{
  "image_size": 32,
  "vocab_size": 6471,
  "encoder_inner_norm": false,
  "encoder_widths": [48, 96, 192],
  "text_encoder_causal": false,
  "text_encoder_fused_qkv": true,
  "text_encoder_bias": "qkv",
  "text_encoder_inner_norm": false,
  "text_encoder_moe": "expert_choice",
  "one_sided": false,
  "max_steps": 18400
}
Rows from block 7 of the text encoder of a small contrastive image-text model, named by matrix and row number. Rows with one number within an expert belong to one neuron, the router's apart. Each number is 128 + 32 x the weight over its row's rms, rounded and kept within 0 to 255. All counts start at 0. After the name is the row's rms in percent of the matrix's.
Before each expert's rows are labels from the 100 texts, of 14848, where the router gives the expert most weight on average: "tokens" is the input token at the peak. Only what is clearly more common there than usual is listed. The data: regions of photos with short descriptions (Visual Genome). In brackets: how many of the 100.
# router: router (text_encoder.blocks.7.mlp.router.weight, 8x128, trained with AdamW), inputs 0-127
# up: expert up (text_encoder.blocks.7.mlp.up, 8x64x128), inputs 0-127
# down: expert down (text_encoder.blocks.7.mlp.down, 8x128x64, transposed), outputs 0-127

# expert 6
tokens: "green" (25)
router.6 091 [142  77  99 103 140 156 180 153 199 141  81 131 189 125 132 138  95 127 161 140 102  62  64 128 104 134 133 136 126 148  97  59 110  65 116 140 126 174  78  95  94 160 202 132 134 125 115  85 122 130 196 127 200 147 140 128 143 138 155 130 112 199  95  74 100 136  53 102 120 103 141 117 166 113 110 112 122 144 106 111 105  87 114 165 134 130 131 127  86 141 173 120 150 149 146 139 127  98 163 137 107 125 124 184 171 103 180 135 107 131 152  68 130 121  97  93 179 106 117 142 106 112  76 135 164 143 203 124]
up.0 096 [105 117 186 132 123  99 126 131 146 114  94 137  59 141  88 171 156 121 124 142 173 148 145 152 173 129 152 119 122 145 126 100 104 109 165  77 148  62 124 122 139  69 136  77 125 152  86 113 179 101 125 111 109 138 103 102 160 115 152  97 176 136 138 190 198 179 108 165 122 105  77 135 127  98 172  98 144  90  81 104  48  71 129 118  96  88 120  99 141 138  43  98 165 117 121 131 167 106 166 174  80 199 164 111 114 152 161 154 120 118 116 168 171 141 126 146 118 159 141  98  88 127 106 199 123 123 108 118]
down.0 098 [119 161  88 111  82 123 119 164 103 143 122 138 136 122 143 248 147 171 114 124 128 103 114 108  93 121 160 137  88  84 120 101 106 140 139 129 161 118 107 188 124 148  97 130 112  99 118 164 137 147 169 101 176 114 118 173  64 169 128  73 138 143 156 163 119  73 153 164 178  77 148  98 150  92 110 132 137 181 150 142  93  96  77  69  91 164  31 101 124 126 115 132 123 124 177 171  68 146  61 124 160 189 140 192 160 129 113 147 127 152 125 197 123 136 128 125 104 131 133 162 116 139 125 141 130 148 127 116]
up.1 095 [109 115 135 171 106 156 163 128 121 128  97 133 135  79 160  50 182 137  91 137 116 137 146 197  44  90 131 129 128 170 148 163 201 113 137 143 144  87 128 132 128 124  79  51 150 147 168 162 102 136 123  94 131 164 120 175 100 117 151 170 157 159 132 175 108 125 119 146  76  64 159 113 180  74 114 183  90 160 131 133 161 108 116 131 150 156 122 107  76  80  94 149 101 135 163  66  86 124 118 102 161  96  88 147  94 129 181  92 156 110 128 158  76 112 143 177 153  93  87 142  95 124 108 115 124 134 137 119]
down.1 110 [123 105 121 112 148  86 113  98 136 155 164  90 148 129  86 166 100 147 136 156  94 163 132 208 113 145 138 138  88 171 126 180 208 147 129 164 109 125 111 101 125 145 134 100  97 141  98 167 116 100 167 118 129 118  97  92 158  79 132 125 148  91 100 127 133 163  96 163 100 171  84 100 121 151  77 151 137 121 118 103 177 107 148 141  35 120 167  84  59  88 149 157 124 206 113 142  89 104 132 118 118 149 163 103 102  96  80 186 175 134 137 110 197 104  82  97 174 108 127 129 115  53 128 175 125 139 135 106]
up.2 100 [167 128 160 158 101 112 120 155  96 169 156 136 103 169 166 125 113 137  94 168 144 137 171 104 118 112 123 159 172 117 154 130 128 178 167 137 206  63 166 131  43 177 164 129 178 133 122 121 150  99 107 138 124 179 152 146 178 159  75  75 103  77 163 109 115  68 173 132 150  66 129 151 162 107 151 155 150 149 113 127 118 187 199 113 120 119 130 137 143 128 166  90 147 148 133 175 165 109 140  92 134 126  92  73 145 138 142 120 178  87 103 146 178 154 167 137  85 139  68  97 115  97 153 131 154 153 151 171]
down.2 099 [159 131 115  71 166 164 135  83 109 180 110 122  94  92 143  95 164 109  94 189  95  87 176 101  94  93  85 146 133 112 162 155 144 122 117 109 147 111 116  87 145  89 123 115 188 129 108 139 136 110 139 108 116 124 187 106 190 121 119 154 128 158  82  71 204 147  92 113 124  85  31 182 121 156 121 160  93 103  66 170  94 127 103 123 121 122 104  74 137 122 176 149 134 162 170 133 126 175 121  68 169 140 139 162 136 129 101 166 144 136 113 130  48 142 123 181 117 133 153 129 155 139 121  96 137 164 172 102]
up.3 097 [ 99 108 137 165  75 148  87 129  75 119  94 177 149 111  67 209 152 130 148 107 140 157  96 112  97 119 135 168 144 163 135 136  96 122 152  99 129 118 141  99 159 107 119  83 141 212 140 176 157 132 175 118  96 101 101 125 100 175 124 194 116  84 137 104 117 163 140 123 123 178  98 136 126  75 114 128 127 100 109 161 107 123  84 107 127 119 127 102 144 153 131 147  74  81  78 139 198 121 147 101 119  84 134 120 131 174 161  99 186 139 150 158 179  67 180 145  76 180 117 120 117 127 177  89 176 175 175 118]
down.3 096 [149  88 137 126 115 138  78 131 110  91 145 129  82 120  97 123 151 140 135 127 132 111 117 135 109 122  73 137 117 138  94 174 103 121 165 132 103 117  57 123  94 115 130 164  89 155  85  88  72 138 141 108  81 138 132 123 121 112 172 139 168 129 117 137 142 163 101 176 135 164 109 137 118 140 111  90 110 105 138  81 128 121 148  65  64 161 104 126 132 162 100 215 114 142 116  93 166 175 214 122 188  98  91 162 171 152 159  93 138  81  93  73 140 204 197 120 116 194 124 112 105 125 176 143 108 113  71 168]

# expert 2
tokens: "white" (17); "man" (9)
router.2 100 [131 144 127 140  76 133 158 128 135  91 132 105 176 108  86  89 107  66 188  94 139 148 197 140 175 182  96 111 152  96 142 150 198 111 144 142 140 125 135 134 112  92 140 107 167 168 169 112  37 157  66 113 129 120 156 106 124 173 149 120 190  30 157 157 144 164 161 169  96 131  95 129 136 147 137 132 131  96 129 127 128 152 133 132 104 152 136  84 191 102 154  83 164 166 135  69  65 179 146 121 138  87 106 119 109 141 150 136 193 121 136 140 132  82 183 134 127 155  99 133 149 124  95 128  90 105 125 113]
up.2 107 [113 145  87 181 191 139 151 148 162  89 151  93 184  65 133 105 122 190 135  88 125 131 130  69 116 157 163 154 136 140 143  81  86 121 154 127 120 117 143 134 143 163 113  66  93 114 133  62 177 135 108 117 162 141  79 155 132 128 186 132 157 105 156 180  81 139 157 100  73  59 170  99  68 117 135 107  96 142 162  78 109  87 142 164 145 107 146 154  60 156 171 114 123 157 119 159 147 132 112 106 154 121 177 152 174 161 138 203  80 138 123 163 123 128 127 147 155 140 104 137 110 183 171 108 107 132 130  99]
down.2 109 [129 114 170 146 178 145 116 128 144 124 114 132 135 160 135  85 123  81 130 123 135  80 194 135 112 187 107  96 169 168 104 124 138  84 135 112 150 116  83 126  71 108 174 168 134 110  99 128 119 171 116 106 130 157  75 207  93 136 108 178 115 102  83 135 142 108  44 126 147 106 120 124 140 153 145 136  85 153 137 181 143 110 131 101 100  72 223 138 128 112 134 172 148 164 144 179 123 108 156 122 121 175 120 107 119 137  68 111 141 108 114 148 111 191 191 129 158 110  96  94 204 162  97  88 168  92 162 139]
up.3 101 [116  84 206  92 148 189 153 167 137 171 149 114 123 188 102 112 121 185  81 132  76 112 151  99 166  98 146 140 137 115 148 118 138 167 117 109 141 127 120 119 132 139 150 129 103 140 120 130  85 137  43  71 156 116 161 102 184 100 158 168 152 114  79 115 110 188 139  85 108 208 105 156 123 119 171 108 119 121 153 123 150  80 121 123 180 149  46 123  69 119 123 122 150  89 184 153  74 117 105 147 152 187 135 131 136 104 128 113 157 179 120 144 145 120 135 109 143 124 150 148 186  46 129 136 164 158 128 125]
down.3 098 [161 132 210 124 110 168  97 110 128  92 180 162 138 106 168 123 114 135 153 186 111 167 164  74 139 158 143 137 180 123  81 114 104 117 165 185 110 134 140 117 114 113 164 125  59 104 126 101 138 155  96  78 138 125  93 144 154 128 133 148 130 184 161 136  93 131 203 146 119 129 105 194 149 125 117  61 128 121  83  74 138  77 124 143 151 111 161 145  87 174 123  99  86  90  99 148 158 166 190  82  50 153  93 124 119 143 131 124  88 112 138 108 102 135 193 175 175 115 165 118 157  80 134 136 135 146 106 103]
up.4 099 [119 125  79 191 143  99 133 115 158  52 168 152 123 114 144 123  93 122 117  58  74 119 115 118 127 102 147 142  99 139 124 163 155  97 206 142 164 111 125 164 141  96  72 111 175 109 147 150 142 138 162 131  94  85 172 150 134 165 103  92 105 121 158 156 114 153 149  95  72 173 113  88 154  97 118 103 134 115 117 178 133 156 161 120 119  92 118 134 109 125 138 138 134 115  98 149  65  87 126 175 160 139  64 190 131 137 151 171  72 117 143 141  71 133 148 170 112 148 103 204 110 100 177 124 210 170  92  98]
down.4 095 [155  83 112 206 162 108 115 155 110  60 171 178 103 133  94 165 154 158 118 127 123 108 105 107 129 123 140 101 114 114 133 149 161 110 175 127 119 105 125  82 181 157 109 138 117  40 101 133 160 112 160 160  69  62 173 137 117 120  71  90 140 190  97 159 150 139 112 122 124 143 162 108 113 129 187 149 134 158 116  71 130 132 139 168 126 104 140 113 118  94 138 169 136 173 174 171  86  58 149 124 149 104 109 177 169 185 116  77 102 164 107  89 112  83 132  97 128 112 116 136 160  84  97  65 143 140 119  95]
up.5 092 [191 119 114 107 155 161 195 112  96 131 167  90 117 173 189 111 128 110 145 104 101 130 125 119  91  95 153  96 141 158  94 108 149 117 105 158 140 159 117 145  94  46 114 143 120  72 145 171 117 135 107 189 149 107 128 154  84 115 127 142 136 113 120 156 163  52 113 184 170 131 142 153  92 106 137 119 117 128 102 120  80 162 160 175 121 138 106 117  73 155 105 176 172 163 168 123 135 124 162 183 160 158 109 141 146 147 144 111  79  91 119  60 128 128 142 100 153 123 199 165  84 124 153  29 177 133 142 155]
down.5 108 [135 131 122 126 165 130 169 132  97 107  86  98 160 116 160  97 121  78 166 142 153 153  98 166 110 119  94 109 169  96 134  65 151 153 181 141 102  90  87  97  59  85 166 155 152 125 110 145 129 144 172 180  98 116  88 126 131 103 157 121 148  64  95  86 108 117 134 163 137 149  93 129 154 123 112 156 166 142 192  83 156 147  87 134 117 143 100  74  44 100 158 172 135 110 204 161 125 115  94 115  98 126 178 170 154 141 137 131  70  62 113 108  83 155 135 153 132 121 176 113 198 101 142 103  91 155 150 129]

# expert 5
tokens: "a" (16)
router.5 110 [133 153 133 140 135 156 121 178 154 168 189  92 164  62 170 146  92 173 101 124 137 133 141 137 115 118  62 128 172  89  95  88 169 150  95  58 148  76 154 144 145 101 155 121 163 133 118 114 149  70 151  79 100 130 154 177 108  81 136  98 111 114 128 141 111  77 103 153 160 143 126 137 108 120  89  87 128 188 117 151 120 157 146 124 105  70 122 158 112 181 125 129 135  75 122 142  70 165 152 160 194  63 174 121 118 104  83  86 100 153  91 109 123 128 131 118 136 103 154 116 126  86 136 129 127 199  45 148]
up.2 089 [171 145 161 133 123 128 142 121 125  85 203 144 131 114 170 150 132  95 171 112 115 112 144 125 169  95 123  86 193 126 144 140 116 173 131  85 128 132 124 125 147 145  87 176 136 131 164 107  75 110  99 151 209 173 187 122 133 132 173 139  68  89 161 117 113 125 134 145 133 155  74 143 140  93 167 167 103 130 118 149 152 223 139 126  88  79 118  91 139 108 184 133 158 147 157 126 127 156 141 178 136  48 154  64 168 186 121  73 116  99 119 147 137 116  94  96 155 111 139 177 161 157 172 122 155  87 137  88]
down.2 092 [198  96 137 139 152 120  83 132 105 125 169 103 111 120  83 128  92 124 127  79 103 140 106 103 203 167 131 167 120 109 160 142 125 102 102 105 123  93 146 168 126 121 134 131 166 156 142 168 158 158 156 135 187 134 126 147 103 216  99 122 174 112 101  99 134  62 108 174 167 137 113  98 108  98 128 123 136 119 130 160 165 127 130 148 112 161  12 116 102 108 101 136 101 132 169 102  90 139 104 170 122  53 155  86 133 134  97  93  91 106 103  95 129 199  57 196 111 114 114 147 136 134  97 103  75 133 104 131]
up.3 097 [118 132 158 129 193 178 141  79  56 130 106 161 125 124 125 109 141 137 126 118 187 187 123  96 165 140 147 121 105 151 114 114 126 128 145 159 103 145 153 187 139  97  99  87 100  77 141 142 135  59 103 138  94 179  60 110 178  92  61 125 147 157 114 162 125 111  87 122 124  65 110 133 143 148  94  89 144 122 129 102 163 108 206 142 167  90  88 109 190 109  61 134 110  75  86 127 157 149 105 129 146 123 134 141 113 135 140 158 166  90 124  80 117 167 110 119  93  47 109 124 127 131 116  94 156 131 121  58]
down.3 092 [145  77 109 182 143 153 107 104 108 112 111 129 114 152 139  90 126 154 102 178 124 147 161  86 132  98  61 120 157 119 119 111 101 192 105  78  69 118 182 128  70 129 131 108 161  96 127 148  82 175  98 129  52 148 138 170 138 153  95 101 104 143 136 150 151 176 155 148 143 161 152 103 143 139 133  69 139 166 151 101 130 140  92 154 164 117 159 121 178 127 152 112 100 121 123 202 173 130  53 165  84 108  96  96  81 184  91 181 135 133 117 154 119 133 152  82 126 170 118 113  63 147  58 108 124 174 142 121]
up.4 112 [129 175  93  51 113 131 104 119 119 167 101 149 191  90 127 131 175 136  89 101 146 181 116  89  79 111 130 164  19  87 179  89 155 119 126 126 134 146 119 168 126 138 160 147 150 156 154 149 148 213 107 167 165 184 146 165 100 164 131 147  81 135 151 144 109 224 162 132 110 137 122 104 169 128 173 102  76  72  81 126 184 159  95 144 179  96 101 129 152 145 127 138 151 112 123  95 141 168 162  91  97 120 138 144 148 144 131  70 121 118 146 117 141  99 100 142 128 125 136 135 110 142 138 135  99 126  82 102]
down.4 099 [167 194 132  98 119 127 159 174 164 129  58 143 147 140  74 112  91 125 151 195 166 102 142 140 158 114 183 111 114 155 101 115 133 152 135 109 126 116 116 134 130  84 138 119 122 171 119  62 167  83 132 188  87 118 122 132  84 201 185 131 171 117 117 114 164 188 137 110 172 143 141 116 162 133  79 156  65 120 126  68 119  74 105 205  78  95 135  96 142 121 146 127 175 152  95 193 175 110 119 167 160 130 130 149 175 131  98  82 124 126 159 147 154  92 171 107 125 148 104 126  92  98 115 149 152 109 125 110]
up.5 097 [161  83 152 141 148 134  92  86  97 144 133 181 142  83 119 102 125 151 107 135 162 182 150 105 157  35 102  91 179 147 149 108 177  78 157 126 161 212 130 143 154 132 125 142 124 158 164 196 105 115 143 147 130 107 101 167  47 142 111  94 123 183 137 135 141 162 118 160 151 139 122 131 142  85 173 102 108 122 167 126 107 112 107 112 107 173 187 169 166 106  96 105 120 176 184 129 131 132 123 141 148 122 157 221 119 101 153 128 151 162 202 100  87  95 119 178 142 108 111 144 111 132 111  98  86 103 124 142]
down.5 099 [154 124 154  97 121 156  67 113 131 117 128 123  95  76 123 128 114 126 157 142 183  99 145 134 170 140  82 104 149 108  45 128 164 120 144 134 130  53 147 140  91 156 182 118 108 150 183 108 118 155 100 152 116  88 134 162  84 117 124 107 123 161  59 150 124 170 150 143  85 117 179 150 110 127 164  83 142 155 128 220 149 136 219 171 107 138 190 120  93 131 131 126  91 125 167 113 105 176  85  88 176 184 113 161 101 119 145  85  90 139 148 141 123 111 191 142 122 104 142  95 177 154 121 129 114 118  83  95]

# expert 7
tokens: "the" (11); "on" (9)
router.7 098 [147 124 199 165  84 108 141 119  98 117 130  94 107 168 121  97 145 189 132 155 182 143 145  97 130  46 172 152 105 122  95 137 129 137  83 136 162 125 152  80 139 110 109 186 109 147 130 160 157  88  92  81  86 120 126 129  78 121 137 167  78 126 115 142 183  92 101 118  65 129  85 124 100 115 150  70 152 114  97  84 102 113 186 144 107 106 176  84 152 105 142 123 115 130  97 129 112 170 130 165 117 153 105 132 174 104 101  80 166 138 128  71  92 153 106 109 127 150  88  92  60  95  88  90  93  78 142 186]
up.2 096 [143 162 139 120  97 103 131 129 159 109 106 123 133 179 131 148 147 147 110  89 161  10  86  75 126 111 153  82 198 166 136 151  86 163 110  94  55 136 137 111 161 192 137 155 131  84 100 141 144 169 134 135 130 110 125 105 162 128 136 123 117 150   8 160 109 170 153 129 155 143 155  71 119 148 164 169 148 108 138 131 120 134 114 107 178 121 160 122 101 120  96 117  94 116 185 127 171 163 161 116 141 123 147 157 138 122  67  95  97 147 131  88 162 138 148 123 140  94 147 129 102 100  90 101 159 113 176 198]
down.2 097 [123  71 124  99 115 130 132 145 115 135 155 103 195 106 117 127 142 126 148 124 121 177 128  95 118 134 174  93 207  94 102 148 187 160 141  85  62 132 116 154 131 219 145 122 149 137 126 126 124  98 171 144 168 101 130  92  61  55 138 169 116 166 118 121 106 173 127 136 134  83 135 136 130  81 196 116 163 146 118 102 121 106 150 131 133 134 124 136 169 111 141  95 122 115 145 105  41  61 119 111  88  99 117  52 129 133 154 135 128 127  74 116 146 113 123 178 165  68 126 166 149 170 129 186 105 176 161 137]
up.3 092 [130  80 124 118 129 181 171 136 112 101  70 175  98 115 128 141 184 154 144  96 149 157 154 112 115 184 145 132 150 166 181 113 125 136  84  68 149 121 146 180 132 135 107 143 120 112 111  96  82 183 170 105 171 135 203 129 145 165  39 151 139 143 182  90 108 141 127 151 156 122 174 126 133 107  92 133 177 107 123 167 148 160 120 168  79 114 176 121  88 108  94 118 112 107 145 143 160 139 117 148  92  66 195 198 135 144 155 146 113  84 149  98  78  84 111 140 162 106 104 159 113 103 115 133 166 127  64 149]
down.3 090 [106 129 121  52 104 101 104 116 139 107 120 123 120 121 169 162 151 134 114 128 134 115 102 159 147 116 117 111 141 157 141  88 121 134 166 159 206 159 131  87 107 150  94 175 121 168 136 132  69 154 164 145 172 121 119  33  76 162 100  98 163 121  57 140 129 145  98 139 129 133 164 139 100 130 101 114 198 141 188  84 147 143 128  82  78  70 150 119 115  87 126  99 114 116 136 164 154 107 150 166  89  93  84 119  84  81 164 201  61  97 193 152 142 111 135 120 116  89 120 129 128  82 175 120 133 115 111  78]
up.4 092 [143 185 160 101  89 158 148 156 110 113 138 134 148 149 152 104 101 138 169 104 101 132  98 140 140 188 139  93 115 154 150 163 112 106 140 122 134 148  77 145 189  88 133 117  72 175  59 113 167 169  80 129 167 124 129 189 102 192 141 178 143 101 146 127 126 194 102 126 116 173 157 105 136 109 104  85 140  95  57 123  75 109 145  84 100 106 132 110 175 136 101 154 108  73 150 114 177  76  92 174 109 153 114 161  92 108 113 123  96  74 177 135 157  99  84  79 165 135 114 123 124  73 169 161 118 152 150  97]
down.4 091 [125 120 188 112 126 149 123 156 150 117  95 181 130 164 144 168 137 111  96 142 137 131 114 154 135 136  66 171 106 143 105 124 141 100  33 101 157 124 106 118 101 157 101 129 146 126 142  92 136 122 104 133 114 179 142 137 183 165 117 146 194 215 183 162 134 126 138 130 156 141 104 171 131 124 108  69 109 165 186  71  97 146  95  98  63 162 154 138 206 135  88 133 150  69  90  96 167 151 161  75 110  79  89 136 166 120  86 137 132 124 115 104 134 151 111  81 166 180  67 153 135 157 110 146 135 121 111 140]
up.5 096 [105 117 192 160 193  98 146 125 183 136  91 118 130 117 127 118 130 145 111 174 148 119  74  84 117 154 146 155  96 140 119  83 169 134 103 116 190 131 135 102 165 142 135 125 163 118 108  77 149 158  92  94 146  87 168 154  91 189 140 136 125  72 117 118 178 192 174 121 163  90 103 105 130 113 159 158 159 207 108 139 161 128 140 102 176  89 133 164 126 118 129  94 181 100 156  75 116 101 103 146 121 120 155 114 191 107  63 121 144 120 205 139 125 128 204 100 100 126 156  80 107  64 149 123 143 141 144 143]
down.5 090 [118 148 139 122 124 136 182 145  90 128  87 119 164 172 137 116  46  94 152 127 173  99 106  77 158 149 119  82 155 149 124 172 155 128 172 201 162 100 116  67 159 109 107 109 172 167 136 131  81  76 142 154  96 118  59 118  60 168 149 150 103  77 102 197  79 148 124  81 144  88 178  81  77 128  95 106 115 148 153 100 133 107 147 150 132 106 122 128 143 149 101 173 142 117 128 206 118 148 103 156 159 149 105 159  92 128 118 103 119 147 100 108 133 136 155 130 169 169  95  98 139 165 112  93  71 149  89 136]

# expert 4
tokens: "blue" (8); "on" (7)
router.4 105 [137 130  84  96  97 207  37 107 169 149 111 152 110 112  89 115  97  82  64 132 118 175  73 140 136 100 144 134 114 163 115 116 110 116 146 141  82 159 142 105 118  92 119 112 137 109  90 122 108 103  76 148 139 127 142 118 166  79 134  53 139 144  83 142 145 143  97 121 157 155 150 140 119  96 138 100 147 152 184 151 149 114 109 144 158 193 121 135 163  64 156 177 168 109 116 123 172 103 170  59 121 112 162 160 169 172 185  92 178 157 103 142 105 196  81 108 107 152 138 113 129 145  62 125 125 150 131 155]
up.2 087 [128 132 116 153 143 163 126 108 154 119 122 175 134 139  96  92 124 109 109 126 130 123 185  82 118 108 163  95 152 130 135 111 127 153 137 112 149  68 110 147  52 127 141 147 116 122 147 153  77 181  94 120 118 100 194 101 108 126 163 100 182 163 197  97 125  84 100 135 114 100 104  84 175  88 148 172 117 150 170 131 190 131 203 124 144 169 144 118 119 153 110 182  70 140 175 188 135 140 162 145 123  61  94 120  80 149 145 114 141 167  91  95 131 158 118  88 148 132 149  87  81  70 174  91  84 187 157 133]
down.2 095 [107 176  54 111 136 152 146 125  77  95  59  91 124 141 107  81 101  61 140 117  97 135 164 122 142 184 122 127  88 116 101  97 163 119  83 103 141 115 171 105 164 162  79  98 147 167 154 126 126 118 150  98 102 108 159 123 116 145 117 128 138  91 167 155 155 131 105 142  97 148 169 106 140 118 121 173 192 125 191 178 179  87 133 147 113 146 129  70  63  60 133 209 106  85 142  92 127 149 143 166  81 119 104 152 155 176 154  55 136 122 141 160 111  98 164 105 138 146 124 164 110  97 167  97 112 151 139 149]
up.3 090 [101 133 181 122 106 147 167 103 123  97  89  77 115 230 115 110 115 143 131 141  98 153 110 144 140 133 152 122 169  87 137  62  83 133 162 131 136 110  57 129 114 144 179  64 118 187 128  98 113 141 149 126 134 133 135 139 120 178 169 119 145 111 109 187 124  94 214 111 113 132 122  96 130 107 144 105  95 127  87 160 135  72 125 103  68 109  84 124  99 122 131  96 115 164  75  94 166  98 207 154 143 142 165 151 147 114 151 156 147 209  92 165  86 119 132 159 176  89 152 115  98 139 139 114 123 106 134  82]
down.3 100 [156 141 144 102 156 154 124  69 137 137 120  96 133  79 148 120 152 159 129 131  54 103 137  59  89 174 135 132 118  91 163 167  45 145 149 101 115 140 129 130 159 101  59 112 174  94 151 141  70 204 141 174 141 127  74  80 175 147  90 109 112 152 154 129 143 189 151 114 120  97 111 114  86 110 124 128 124 141 179  70 139 113 135 115 114 135 120 125 124  83 147 125 144 129 196 116 118 160 176 100 112 134 208 142 155 136 136 135 137 165 148 122  59 156 136 125  95  72  56 108 119 165 138 111 110  95  91 161]
up.4 103 [112 157 166  92 100 124 110 110 136   7 139 132 179 152 184 147 111 165 133 115 102 136 156 105 161 120 132  62 175 105  87 136 146  96 110  83  74 143 119  66 139 138 124 143 113 144 102 117 127 155 107 136 114  95 181 137 146 146  98 138  87 134 173 157 167 114 163  98  55 143 108 118 143 133  84  77 139 166 131 230  50 138 119 132 105  70 108 113 177 160 146  98 121 182 128 110  91 125 127 141 130 124 201 143 129 109 138 142 158 129 122 106 136 189 140 121 101 117  97 130 124 182 156 118 169 141 117 104]
down.4 100 [155 141  73 172 137 114  87  42 100 106  65 145 121 166 149 153 135  81  99 153 195 126 103 162 148 131  59 119 154 111 157 109  91 127 215 147 136 142 195  68 170 151 118 164 106  74 123 100 100 117 127  96 154  92 134 129 144  68 115 117  84 118 103 142 109 109 143 122 112  88 135 133 162  91 131 113  84 130 139 157 126 119 159 184 116 111 159 109 130 116 123 141 131  78  93 180 141 137 156 130  96 106 129 148 156 110 126 123  39 132 154 195 176 140 101 123 171 116  87 150 190 142 158 160 164 127 157 125]
up.5 098 [174 115 160 182 169 154 118 108 102 116  93 214 137 103 172 122 190 130 162 188 104 106 161 117 145 177 147  80 116 152 171 157 160 128 119 126 162 171 111 117 155 119 124  73 155 153 100 103 184 136 155 123 132 159 151 134  99 149 131 158 170 160 109  96 160  74 136 128 145 162 151 146 147 120 142 137  86 116 150 155 163 112 128 155 111 115 145  45 121 184 163 141 136  88 134 125 141 116 170  92 138 119 116 125 153 179 117  87  92 216  80 105 174 153 143 101 135  41 103 134 184 138  85 132 153 141 170 102]
down.5 096 [110 155 153 151 134 136 104 147  62  97 129  89 137 130 134 140 154 167 176 129  94 170 130 101 117 120 142  47 154 156 170 139 169 132 126 129 116  95 179 133 122 136 117 153 143 145 132 144 142  97 167 104 200 136 132  66 171 164 140 136 159  81  93 162 188 107 134 110 136 124  92 108 148 129 145  83 152 115 178 106  70  68 126 134 121 106 112 126 181 126  96  82 126 165 111 140 155  73  65 159 169 219 162  59 161 128  85 130 110 154  89 103 134 131 135 138 158 183 151  99 103 103  66 116 162 176 106 141]